From a checkpoint of a small multi-label image tagger: num experts 8.
Rows from block 2 of a small multi-label image tagger, named by matrix and row number. Rows with one number within an expert belong to one neuron, the router's apart. Each number is 128 + 24 x the weight over its row's rms, rounded and kept within 0 to 255. All counts start at 0.
Before each expert's rows are labels from the 100 images, of 14976, where the router gives the expert most weight on average: "strongest on" is what is common among them; "place" is the part of the image that holds the peak. Only what is clearly more common there than usual is listed. The data: photos of arthropod specimens (BIOSCAN-5M).
# router: slot weights (model.blocks.2.mlp.router.weight, 16x384), inputs 231-307
# up: expert up (model.blocks.2.mlp.up, 8x192x384), inputs 231-307
# down: expert down (model.blocks.2.mlp.down, 8x384x192, transposed), outputs 231-307

# expert 7
strongest on: order Hemiptera; family Cicadellidae
place: bottom left
router.14 [115  76 106 150  80 127 110 156  96 157 142 149 101 146 132 132 152 126 142 131 134  91 142 108 147  99 106 105 132 104 149 121 147 121 126  93 157 177 135 109 143  85 147 102 172 140 109  84  90 101  99 133 167  81 125 105 165  91 164 109 189 154 115 123 109 113 115 138 112  91  96 140 132 130 126 105 146]
router.15 [166 123 101 132 110 124 151 158 133 134 178  82 121 176 145 127 116 152 117 163 184  84 106  87  95 120 118 152 150 118 140 155 147 146 147 166 142 140 102 145 140  77 159 115 129 147 130 150  97 109  71 140 142 102 104  95 109 139 117 111 158 128 112 118 146  87 113 126 112 129 130 137  92 126 126 127 126]
up.19 [119 124 120  98  95  89 102 130 116 157 123 147 146 120 135 112 154 104 118 114 119 110 149  89 111 156 112 103 127 114 113 118 129 162 137  94 107 141 122 116 113  97 121 116 108 161  86 146 118 126  94 119 111 140 120 118 152 120 147 101 133 102 152  97 121 121 101 138 137 108 174  87 130 159 129 139 142]
down.19 [142 138 151 125 147 139 142 147 107 141 132 160 138 127 127 153 129 124 150 111 155 140 188 124 109 159 115 160 148 143 172 104 120 161 200 140 131 116 124 130  99 133 155 127 150 117 146  94 128 122 113 166 169 146 144 152 184 139 150  91 118 140 145 135  99 182 103 140  89 151  84 158 123 127 160 122 190]
up.20 [163 110 154 119 134 130 124 139 113 110 162 110 185 161 115 113 156 150 131 154 171 135 137 151 124 136 177 165 148 110 146 138 130  72 149 100 137 127 121 132 148 144 134 138 151 132 195  69 140 130 139 123 129 135 113  85 117 126 129 150 146 124 165 151 155 151 107 157 138 163 110 127 134 123 134  78 115]
down.20 [ 97 109 119 150  89 114  86 145 126 102 118 136 155 137 141 190 107 116  96 146 138 164 104 144 137 141 134 154 159 148  78 130 128  90 140 106  92 115 127  83 176 169 143 145 125 100 148 121 126  90 130 164 119 187  87 124 116 165 135 146 127 129 110 146 165 144 126 114 132 147 155 135  92 114 115 139 105]
up.21 [141 100 150 164 110 129 161 112 133 120 150 130 115 177 112 163 142 130  86 145 142 178 116 129  81 132 152 135 140 140 139 140  83  84 161  85 112 126 150 162 126 130 126 127 156 126 159 122 152 120  97 144 126 155 129 128 114 135 153 126 140 154 137 136 128 150 103 139 149 116 104 152 134 116 125 108 115]
down.21 [ 96 103 144 171 103 124 117 129 130  80 152 129 117 180 134 133 137 136 126 110 133 182 158 150 162 155 174 132 127 100 113 128 138 100 119 110 122 123 149 107 152 173  93 164 117 129 130 116 114  95 182 169  83 136  88 136 130 145 107 146 110 113 168 145 153 134 125 141 155 152 147 185 116 138  68  89 117]
up.22 [154 138 116 155 130 120 189 159  99 122 131 117 128 123 155  83 146 151 167 105 137 111 105 103 150 172 111 161 195 106 139 130 173 129 136 149  89 144 141 140  98 125 134 117  81 157  97 144 102 115 115 134 171 146 141 115 152 147 134  79 116 168 125 148 119  96 143 160 171 100 108 148 125 118  81 119 137]
down.22 [123 113 159 119 131 101 147  73 115 163 130 126  97 141 134 106 105 151 132 130  89 116 107 116 167 157 140 145 149 140  91 131 139 145 123 101 152 112 132 129 115 112  91 135 158 128 130 121 135 158 108 124  91 159 127 132 140 169 139 164 130 111 110  95 136 148 141 121 150 151 126 141 124 101 141  87 140]
up.23 [149 119 160 134 118 109 162 120 116 122 155  96 128 186 123 165 151 163 105 126 139 190 119  98  56 181 173 134 161 149 112 138  64  74 120  81 124  99 118 181 153 164 133 109 129 108 169 148 131 135 105 146 136 162 140 135  89 143 157 142 126 117 127 137 148 138 112 132 136 126 112 150 116  94 110 100 120]
down.23 [123 101 141 137 104 143 144 147 111 115 166 113 117 126 129 119 133 121 137 121 150 198 141 175 144 139 142 128 160 117 118 100 149 127 118 113 111 122 141 117 149 164 130 130  91 141 131 107 104  85 146 169 108 164 125 143 141 139 160 159 135 141 173 145 185 142 109 134 117 156 139 167 111 105  85 100 138]
up.24 [125 158 136 147 133 135 182 185 135 104 132 119 128 142 139 124 152 159 194 103 131 127 106  98 173 109  75 146 161  93  87 132 151 109 107 124 117 118 134 159 132 150 104 111 120 164 120 133 115  89 106 116 183 124 115 107 158 117 163 108 147 163 141 159 130  92 163 173 158 131 114 146 112 125  67  65 143]
down.24 [148 124 152 154 106 145 165 106 137 119 113 127 127 165 143 122 120 148 110 162 136  98  88 166 157 119 114 121  97 114 108 104 137  99 158 123 126 120 141 134 158 154 119 119 177  78 126 125 158 155 156 118  95 146 102 134  88 133 153 122 121 132 138 127 144 123 148 211 178  73 196 144 144 100  98 110 117]
up.25 [166  96 160 114 105 173 119 167 125 127 149 112 132 123 127 168 128 114 132 110 118 135 144 150  82  95 147 115 117 129 116 123 150  98 154 110 139 123 111 114 141 126 145 148 159 141 103 129 159 101  95 112 136 138 144 123 141 156 151 123 151  92 183 147 127 169 127 120 135 158 101 126 100 137 162 123  93]
down.25 [131 114 171 145 154 140 127 136 129  94 130 105 151 107 148 143 105 120 101 147 164 154 117 148 146 120 150 137 139 110 132 125 139 116 134 141 177 117 143 105  96 190 103 151 133 120 131 106 142 104  91 142 126 131 134 145 119 144  87 133 119 152 137 115 141 105 130 122 172 161 131 135 118 145 103  95 123]

# expert 5
strongest on: order Coleoptera; family Coccinellidae
place: centre
router.10 [157 138  99 117 144 140 107 133 149 111 125 127 157 115 162 117  89 175 134 188 139 121 103 143 145 135 108 143 108 147 137 116  93 108 104 139 175 119 139 157 112 148 111 123  98 158 124 144 146 152 145 152 109 105  93  97  96 151 121 108 127 149 146 106 113 103 107 144 143 102 117 139 126 127 137 151  90]
router.11 [104 181 127 108 137 135 130 129 162 125 107 101 147 156 131 126  78 168 124 172 158 117 116 163 108 119 137 170 114 120 156 100 108  95 113 156 174 117 123 143 128 160 101 160 140 148 151 148 155 138 124 134 123  88 118 108  95 142  90  95 104 160 141 158 117  99 136 141 127 112 102 138  92 116 164 166 120]
up.0 [136 122 145 111 136 110 146 105  94  87 150 152 117 131 136 128 144 118  91 118  79 167 124 117 111 172 179 155 156 124 120 115 114  96 123 131 111 128 148 120  98 171 118 126 113  92  72 149 105 112 105 123 127 160 119 161 148 142 120 136 100 104 116 130 115 141 127 111 163 181 165 140 105 128  91 106 101]
down.0 [149 133 139 115 143 135  71 140  90 117 112 158 172 140 174 129 142 148  92 122 124 151 131 127 127 143 118 135 119 161 106 138 165 146 148 134 140 144 127 102  98 153 131 166 163 163 132 101 142  91 123 119 164 131 123 117 130 146  89 109 157 123 118 150 154 123 104  32 124 136  97 145 144 143 138 104 121]
up.1 [163 163 141 147 107 164 174 122 106 127 121 106 138 125 128  88 148 158 169 143 152 118  91 121 115  99 104 152  98 119 126 189 167 118 173 142 149 144 152 143 145 109  97 104 111 170 133 116 125  98  88  77 132 104 141 123 132 135 154 105 180 153 152 110 109 129 137 166 141  89 128  93 114 122 160 132 133]
down.1 [118 133  85 135 102 119 136 158 134 169 131 111 144 128 114 111 116 104 151 140  93 128 119  90  83 103 118 118 106 117 123 217  90 125 128 133  79 109 108 133 158 130 137 123 140 131  99 144  98 120 140 144 141 134 125 135 129 128 142 133 125 120 177 129  99 117 122 112 112 129 142 155 124 106 121 122 120]
up.2 [132 126  74 111  96 130 131  75  82 170  63  96 118 129 158  91 149 134 165 124 145 117 157 111 111 131 106 121 118 106 133 153 148 145 165 175 123 129 167 117 129  75 135  81 125 170 133 181 147 120 100 126 135 109 126 108 141 128 156  95 148 161 132  88 101 135  95 128 177  71 140  76 109 123 137 143 152]
down.2 [103 109  84 182 107 118 128 136 106 125 108 127 139 154 122 121 105  68 148 145 145 121 125 128 142 105 120  60 124 100 129 121 107 105 131 158 115 144 130 128 163 146 102 122 123 136 114 158 118 152 156 133 143 142 117 143 116 101 121 140 127 155 120 115 130 103 150  90 127  98 155 172 103 110  61 129 137]
up.3 [169 130 144 153 163 138 152 120 147 130 144 128 153 127 142 133 128 143 155 154 143 125  98 131 112 132 103 186 108 119 133 121 177 130 166 173 163 126 135 143 138 113 123 142 113 145  99 117 141 140 104 106 131 102 100 133 133 133 125 117 149 146 143 120 141  97 141 137 105  98 115 143 157 147 167 157 143]
down.3 [107 153 137 124 101 127 130 142 140 131 136  78 136 110  68 165 152  91  87 100 118 111 119 137 113  86 115 102 135  76 134 142 101 139 130 115 112 138 114 131 124 132 119  90 168 139 135 167 110 124 121 162 140 146 180 120 130 109 142 139 113 131 143 145  97 151 141 158 118 113 156 178 130 137 132 127 119]
up.4 [135 162 144 168 151 132 137 118 138 126 193 109 147 162 129 169 115 129 124 144 133 148  99 166  99 124 130 192 103 134 110 141 160 117 150 112 160 130 152 175 148 151  91 155 110 129 128  96 116 179 108 122 102 100 102 140 120 143  99 151 122 157 122 154 159 104 155 126 109 120  95 166 160 143 136 150 133]
down.4 [ 92 147 157 130 134 146 161  96 113 178 108 116 109 150  78 152 146  86 142 105 106 110  81 100 128 107 106 105 117 111 153 105 144 139 158 132 109 145 111 122  90 119 151 124 151 115 152 148  92 144 107 135 145  97 159 114 125 127 131 102 135 136 123 151 121 178 130 163  80 136 157 132 136 157 101 128 145]
up.5 [138 120 111 127 120 126  75 133 122 122 149 162 151 120 135 174 100  93 103  89  82 135 156 172 123 118 156  91 117 156  84 129  99 150 106 138 121 119 128 134 124 151 123 159 100 106  94 124 102 131 145 115 101 129 145 148 129 116 107 150  82  93 155 124 121 120 172 120 126 156 121 108 142 142 106 130 145]
down.5 [159 107 114 162 114 125 131 123 102 112  92 118 134  90 115 145 152 168 150 133 173 139 131 130 163 178 122 114  96 132  99 142 181 142 143 112 101 108 147  92 100 134 190 100 152 164 135 178  88  95 142 137 154  93 130 136 187 118 173 113 147 125 162 150 113 113  74  96  87 131 143 120 145 118 148 116 132]
up.6 [113 123 157 174 154 112 102 138 132 114 130 120 198 130 187 135 112 104 152 117 173 178  82 147 160 115 146 140 110  98 152 120 127 101 156 125 120 116 130 122 150 164 131 160 120 143 131 144  95 152 122 142  98 121 147 140  99 147 124 130 121 130 141 176 145 114 156 158  78 132 164 156 120 128 123 119 123]
down.6 [132 130 170 118 119 124 138 137 130 139 154  53  81 159 111 124 159 113 119 129 126 136 128 156 118 133 117 118 159 142 138 106 120 146 145 108 110 180 134 115 120 138 139  97 181 119 168 174 128 142 129 158 111 124  97 152 175 134  78  68 123 131 115 143 117 142 137 173 132 110 153  94 158 163 131 137 161]

# expert 3
strongest on: class Arachnida; order Trombidiformes
place: top left
router.6 [ 81 124 129 140 148 130 156 124 119 158  81 149  99 102 126 135  82 109 149 154 123 137 141  95 173 107 148 101 168  92 174 145 136 100  93 135 134 121 152 114 113 131 129 125 185 150 113 103 121 154 140 172 146 154 153 120 127 119 111 159 151 155 106 147 115 146 116 116 131 142  87 128 114  90 123 126 118]
router.7 [ 93 119 103 157 121  87 151 117 115 124 145 142 127 138  82  91 131 105 129 168 121 152 131 100 148 174 145  91 174 110 149 161 109 105 102  97 159  93 191 138 120 118 143 131 167 105 165 151 157 149 162 138 151 181 149 152 101 113 142 133 109 149  96 157  99 163 110 107 137 113 118 116 103 109 125 132  95]
up.19 [168  95 142  93  94 173 157 140 121  86 131 115 132  83 161 100  96 172 140 131 199 143 132 125 157  88  82 141 145 106 157 151 191 149 189 142 183 124 127 115  87 142 138 126 145 137  97 116 127  97 121 139 124  75 144 118 155 100 142 106 146 125 175 127 129  64 141 157 144  89 139 144 120 117 127 136 153]
down.19 [ 98 146 195 139 119 118  73 103 153 164  99 150 161 138  72 140 130 103 138 128 100 138 154 130 171 132 142  94 137 128 114 118 147  91  97 109 105 125 147 103 148 114 129 154 115 160 120 120 190 175 111 130 131 154 151 115 154 156  88 132 111 122 174 160 140 169 111 204 153 124  94 110 143 129 120 130 132]
up.20 [ 98 119 126 129 166 120 128 139 129  99 164 110 150 142 160 129 132  90  99 107 125 148  85 160  85 147 163 142  81 135 111 129  88  81 138 130 130 123 103 129 148 151 154 130 134 141 150 173 162 147 122 119  92 138 122 155 164 142 105 148 114 143 198 143 136 123 105 146 118 160 178 145 110 127 106 130 144]
down.20 [169 109 134 142 129 127 107 135  95 151 153  75 115 100 122 109 156 139 114 117 136 101 146 132 103 142 147  97 158 101 122 146  82 110 171 157 156 145 122 141 170 118 144 150 138  88 160 160 105  95  98 158 136 127 122 128 109 100 111 106 125 124 110 128  65 154 132 143 138 100 176 114 148 133 106 152 139]
up.21 [107 120 135 108 173 115  66 147 145  75 135 143 168 145 158 138  90 108 128 130 174 131 116 152 124 121 166 153 107 131 162  91 100 137 138 125 139 168 132 143 131 167 115 102 106 119 142 149 170 152 126 138 103 123 115 140 134 118 104 175 123 171 158 128 160 147 138 106 125 144 139 123 124 104 138 163 157]
down.21 [148 104 142 159 157 152 133 118 109 126 101 115  83 146 138 120 142 103  90 103 162 118 164 150 117 157 128 114 112  98 164 122 128 154 147 163 125 147 116 112 108 122 134 157 146 119 141 150 105 155 143 140 142 146 121 163 120 119  89  94 137 144 140 158 134 150 128 101  95  74 156 149 149 128 106 131 147]
up.22 [ 97 147 148 110 109 133 121 105 159 109 156 114 111 166 105 119 116 157 114 155  84 110 107 108 108  77 172 136 103 166  99 134  91 102  96 117 142 104 122 130 182 145 126 138  88  95 120 132 128 163 112 121  95 123 102 141  93 158 150 158 121  83 116 103 133 185 161  84 114 159 128 110 131 108 149 109 108]
down.22 [134 110  94 121 135 107 144 147 131 156 123 147 140 140 138 106 105 112 153 115  93 152 127 135 146 147 133 108 103 104 130 134 123  80 156 116 145 118 161 122 115  94 127 127 121 168 133 141 109 146 145 144 148 115 113 153 163 129 128  98 139 178 137 116 126 153 107  82 137 148 115 133 119 113 142 148 134]
up.23 [119 118 155 107 147 112  96 132 140 144 148 172 125 146 146 135 167  79 100 127 106 125 169 115  56 149 160 124 140 130 113 117  70 104 166 100 109 146 130 111 108 141 140 149 135 123 146 129 143 103  62 116 106 157 108  83 153 166 102 144 138 111 156 120 143 141  84  97 156 182 119 124  92 112 118 143 127]
down.23 [129 130 106 126 108 167 136 152 148 121 156  88  50 128 128 114 141 112 170 121 136 134 140 146 158 152 112 150 103 124 110 172 116 100 133 122 145 127 164 126 146 145 140  98 150 145 110 145 144 134 173 139  83 114 185 158 150  69 127  83 118 168 153 110  78 168 147  88 101 126 137 126 140 119 106 119 164]
up.24 [131 148 121 113 128 108 111 100 174 120 143 135 134 155 154 125  67 119 128 186 144 125 118 150 105 125 117 143 132 171 164 103 129 137 179 143 128 104 135 135 139 129 118 142 119 106 126 152 158 158 162 170  97  95 125 139 145 182  79 145 121 146 141 114 151 134 141 127  98 138 104 163 157 106 152 142 182]
down.24 [119  87 129 162 105 110 120 122 148 130 128  99 139 138 125 131  83 113 145 126 160 165 140 128 120 142 128 126 128 100 174 117 177 148 135 151 124 113  96 142  90 126 138 163 126 141 154 156 125 162 133 143 147 139 154 164 148 130 115 113 119 107 142 182 161 129 121 159  85 132 103 108 103 140 106 133 170]
up.25 [125 106 148 166 104 133 157 105  87  90 128  87 106 135 115 183 174 153  96 116 148 168 113 146 145 152 135 111 165 114 135 160 113 143 107  85 111 115 133 155 139 167 130  94 123 104 101 109 111 156  95 142 153 135 109 137 155 138 173 161 141 137 128 146 136 136 135 143 110 102 112 162 142 107 102  96 160]
down.25 [115 118 117  68 128 122 140 183 149 168  89 154  95 113 121 136 113 113 137 134 109 119 124 151 128 139 133 113 146 130 118 147 117 139 117 116 119 154 162 182 120 121 114 129 150 190 124  99 162 129 141 141 141 118 111 119 135  93 119 137 160 145 119 147  87 164 121 113 160 154 108 130 135 127 158 137 115]

# expert 4
strongest on: order Hemiptera
place: centre
router.8 [122 152 133  99 125 120 136 117 149 131 109 172 135 124 139  72  66 144 133 168 111 142 113 102 169 163 145 123 132 116 137 139 138 103 123 168 134 113 124 107 111 110 110 164 130 139 119 116 130 131 144 123  82 160 138 121 109 133 133 107 112 165 116 134 129 135 128 115 179 136  95  92 131 140 131 138 122]
router.9 [ 98 132 116 110 104 121 142 104 153 122 106 150 118  87 139  83 107 134 126 154  80 146 136 121 127 163 102 129 167 132 113 152 157 165 139 133 120 122 141 102 100 108 129 170 120 124  91  91 112 111 131 152 121 172 117 153 116 127 127 149 107 120 115 138  97 104 116 108 152 118 109 148 140 111 164 120 144]
up.19 [136 117 136 111 132 135  93 115 140  99 144 130 180 118 107 141 124 119 111 148  82 128 104 128 126 140 163 139  97 144 108 124 119 117 100  69 147 151 138 136 167 162 131 137 143 111 113  99 142 140 116 115 111 145 120 137  98 128 100 145 116  71 151 134 133 154 150 116 139 168 138 129 133 102 145 116  87]
down.19 [122 115 141 164 145 129 115 115 150 133 112  91 142 138 111 112 168 134 136  97 131 164 149 117 133 102 109 129 159  80 123 173 166 127 128 148 133 128  96  96 145 128 160 139 133 126 100 145  97 112 101 120 153 131 127 113 208 122 164 128 166 140 116 173 137 103 139 145 108 120 108 110 143 115 148  83 161]
up.20 [108 164 149 131 197 133 181 133 121 136 133 126 118 129 154 108  97 130 145 111 120 156 110 158 134 117 124 120 153 123 162 138 220 139 133 145 176 100 120 108 155 139  84 158 123 186 120 111  95 144 135 131 148 152 113 173 105 120 156  92 129 162 125 202 165 113 171 174 167 111 138 119 107 159 182 166 172]
down.20 [114 100 130 124 121 140  95 102 132 148 106 118 136 132 164 102 125 117 121 103 166 122 135 108 111 106  95 120 104 164 114 105  99 165 162 161 121 121 112 142 148 114 137 151 131 133 128 133 104  95 113  90 127  84 138 134 173 152 124 127 152 136 167 126 146 102 101 184  99 142 138 115 164 105 106 162 155]
up.21 [143 127 118 132 162 114 168 167 109 183 109 177 128 107 140 116 118 111 166 136 184  93 132  88 139 136  97 127 120  77 153 118 168 125 130 176 120 126 128 113 128  90 121 119 151 138 107 126 133 135 118 109 135 130 149 113 137 155 151 109 135 164 142 174 123 149 104 129 156 140 106 144 107 129 108 125 146]
down.21 [109  87 122 103 141  84 136 132 139 140  78 175 154 130  92 102 113 128 148 112 112 130 135 120 130 121 128  88 138 104 127 110 151 111 111 137 149 149 110 104 132 109 174 117 118 154 115 142 133 124 117 131 148 116 128 135 148 179 135 142 161 139 179 131 110  93  97 208 116 143 128 105 117 135  94 108 139]
up.22 [ 96 153  88 104 152 124 118 103 122 120 106 135 154 112 151 105 134 102 122  86 115 128 131 104 136 180 129 129 132 101 125 125 109 138 127 148 116 161 172 116 104 147 125 105 113 125 130 155 140 133 128 141 161 200 102 135 162 139 136 119  97 157 150 128 154 122 127 162 174 120 148 125 161 113 135 114 148]
down.22 [169 119 127 123 132 122 121 152 103 112 138 106 137 158 120 171 159 137 134 138 141 143  88 125 152 113 122 142 120 143 106 116 105 147 150 165 123 142  84 146 113 158 133 107 148 165 137 131 126 148  95 116 130 124 115  81 129 123 155 130 156 131 151 157 156  89 139 113 146  93  88 166 139 140 118  80  91]
up.23 [116 132 134 120 128 112 106 117 153 144 118 122 140 152 116 129  96 141 112 161 151 117 119 129 116 101 143 101 123 144 135  90 120 138 106 127 163 102 101 141 147 129 145 162 147  78 160 112 151 157 156 151  86 105 122 102  88 140 103 126 103  83 112 154 121 116 121  81 143 139 158  93 102 129 101 129 106]
down.23 [ 95 162 166 143 126 165 134 155 128  98 117 137 135 102  87 161 132 118 132  82  97 142 120 147 117 137 140 189 106 106 181 128 150 138 153 153 131 123 157 136 152 134 147  95 165 143 110 147 163 141 137 116 105 124 151 152  91 130 136  85 116 135  70 140 166 178 134  47 103 131  82  96 178 153 145 175 113]
up.24 [112 134  99 102  89 108  72 124 149 161  98 116 153 137 105 125 135 162 125 128 132 150 119 105  87 117 102  98 129 102  89 128  93 122 100 125 112 143 135 151 159 122  97 133 113 128 117 134 124 143 130 119 116 118  79  85 120 118 172  99 149  91 117  94  89 124 118 106 136 134 163  94 148 132  98 106 139]
down.24 [154 143  85 146 129 111 108 131 103  98 117 128 146 158 134 102  89 130 155 173  83 154 137 120 148 218 142 110 126 112 136  97 121 102 105 103 134 112 131 104 160 142 148 151 126 142 123 162 154 121 124 116 119 120 152 120 100 108  91 139 105 134 122 150 141 133 116  21 125 145 117  90 149 144 141 148  98]
up.25 [ 88 122 149 105 173 109 108 103 130 121 110 133 124 118 114 143 107 109  92 128 138 177 142 135 133 119 154 122 123 131 160 111 105 153  83 126 143  81 153 116 162 126 156 162 113 124 106 131 179 155 155 143  86 114  95 152 147 122  89 176 104 129 144 119 146 182 156 119 129 156 165 128 150 141 174 158 153]
down.25 [143 142 163 132  69 119 135 134 113 128 130 125  98 141 123  83 144 138 148 128 118 158 158 111 139 140 114 121 169 140 118 147 134 140 143 147 134 113 156 110 109 125 109 112 136 143  77 154 128 153 116 101 175 154 133 131 165 181 146  84 144 131 104 101 151 148 134 137 117 135 101 103 102 124 133 151 151]

# expert 2
strongest on: order Coleoptera
place: centre
router.4 [ 94 122 104  99 112  88 156  90 115 184  94 171 115 144 129  90 104 104 120 177 107 119 142  59 145 132 109 146 150 126 140  86 121 118 114 128 141 111 169  95 125  87 134 113 134 127 114 101 114 148 127 167 132 167  76 118 129 137 148 158 122 151  95  98 139 146  61 126 138  99 159  89 144 165 177 163  98]
router.5 [ 93 145 158  92 128 126 150  95 147 170 125 142 130 123 139  93 128 128 164 140 100 116 181  79 161 132  91 139 147 136  97  89 151 124 140 144 135 109 153  97 136  84 121 121 120 140 125 134 145 117 106 147 125 153  67 170 151 164 134 133 103 143  95 124 143 143  79 150 157 125 138 101 162 155 179 170 135]
up.19 [115 103 149 144 146 129 177 134 128 124 124 130  55 115 103 147 147 125 135 126 128 162 156 131 143 131 148 129 138  98 181 132 102  81 127  96 112  96 123 119 146 143 134 151 158 132 164 165 124 131 126 122 119 158 199 108  93 156 136 134 126 156  86 148 134 179 132  84 115 141 102  97  84 165 119 125 109]
down.19 [144 149 173 117 124  94 148 158 153 139 100 112  73 151 103 109 103 131 133 107 102 146 123 118  88 102 126 123 131 112 140 131 117 104 135 117 146 163 130 184 141 118 129 127 136 135  92  95 134 122 134  94  92 125  88 130 104 108 119 151 123 159  88 121 102 159 158  92 155 152 171 142 191 137 134 148 130]
up.20 [152 122 120 149 116 136 128 170 110 153 127 112  71 143 148 107 127 153 127 128 149 118 118 106 100 125 127 162 134 161  85 114 103 120 136 128 111 101 109 138 101 134 138 118 138 128 162 126  92  99 119 125 137  97 170 114 121 172 127 125 129 156  97 113 146  79 157  94 151 142 122 156  91 134  99 115 105]
down.20 [104 133 152 126 115  96 159 137 104 105  99 125  85 156 130 106  90 128 126 124  89 142 101 120 110 112 156 144 136  61 128 157 161 127 150 112 183 121 108 144 136 129 121 119 142  92 120 143 122 122 141 129 124 104 105 157 135  98  99 157 117 124  75 157 112 158 107  73 138 165 125 155 145 119 142 147  94]
up.21 [111  88 142 141 130 100 149 119 127 125 104 133 165 174 152 118 159 134 108 170 169 149 137 129 114 142 134 117 138  97 162 104 103 108 180 112 136 140 132 110 155 145 149 103 141 170 188 136 117 138 124 169 164 137 122 122 150  93 110 135 144 160 148 134 106 136 109 217 188 149 110 137 121  85 166 113 185]
down.21 [ 86 135 128 155  94 119 125 126 152 104 124 114 170 103 123 137  97 140 103 191 121 106 106 115 145 111 166 116 138 123 151 126 104  88 132 120 148 135 155 153 126 179 134 108 128 104  94 162 152 122 182 185 144 140  81 119 140 128  83 128 147 128 121 118 151  81 112 129 111 127 151 131 135 136 130 165 152]
up.22 [140 121 123 109 169 142 118 158 119 112 143 130 131 133 181 131 125  88 137  88 162 125 141 146 166 161 117 136 133 139 137  83 135 142 159 170 107 164 106  78  72 136 147 163  98 120 157 154 140 104  95 127 111 138 159 126 136 149  97  89 143 148 128 153 167  95 108 157 132 136 142 119  96 139 147 149 160]
down.22 [137  82 174 105 132 104 147 139 119 135 110  97 123 139 112 109 147 140  99 128 133 124 144 103 136 165 137 122 159 110 124 178 170 101 136 125 107 149 103 102 134 141 112 124 107 178 136 153 110 173  90 140 127 148 146 163 136 115 125 140 103 157 138 174 166 115  98 127 117 141 118 135 117 125 108 152 155]
up.23 [165  94 118 152 130 118 161 162  94  98 170 139 110 133 118 144 161 140 110 161 184 132 111 170 133 120 132 124 137 133 139 143 135 126 157 110 143 115 151 134 112 176 107 154 145  92 146 150 112 188 103 133 154 135 170 114 126 116 114 156 180 169 159 152 113 130 157 161 129 126 114 153 131  79 108 126 140]
down.23 [144 128 106 146 159 129 118 134 130 140 117 149 136  98 133 151 112 154 142 114 169 166 116 153 145 146 111 146 166 188 105 133 153 164 150 153  86 113 164 136 153  99 108  70 114 105  90  90 124 109 125 136 136 125 119 120 134 122 141 117 101 164 166 100 125 107 128 152 128 134 129 133 115 103 151 153  90]
up.24 [146  81 146 117 133 131  92 134 115 132 137 160 105 113 169 164 149 108  76  97 160 137 156 141 113 131 171  98 139 128 143 115 118 112 140 132 118 146 135 134 118 171 153 170 106 123 153 152 168 114 102 149 111 147 154 121 160 156  99 113 138 151 146 130 168 125 112 137 130 173 111  83  93 128 129 143 164]
down.24 [137 103 189  75 122 164 164 107 126 154 113  76 127 119 131 115 120 134 128 124 137 128 129 101 179 145 156 126 101  49 136 144 152 130 129 135 150 136 143 101 157 143 134 153 153 111 131 155 118  98 103 133 108 158 135 188 132 123 103 130 100 133 112 143 105 133 120  84 170 146 128 137  91 121 107 119 129]
up.25 [124 121 120 150 143 106 142 139 130 125 127 122  83 162 130 150 106 128 137 166 113 128 151 126 128 152 150 117 150 108 152 103 136 117  94 147  84 106  82 106 130 126 153 134 140  83 173 151 108 123 145 166 145 160 140 171  78 149 164 125 121 135  92 157 159 148 113 102 145 140 112 133  74 130 120 114  74]
down.25 [124 159 173 121 106 117 129 150 113 107 140 128  71 133 126 118 137 133 158 125 115 123 132  99  92  88  91 137 124  67 140 158 115 157 165 103 170 157 136 143 143 110 146  76 149 118 107  73 116 115 110  91 109 128 107 136 138 128 126 159 123 145 102 118 103  92 117  56 162 146 154 129 158 144 124 172 129]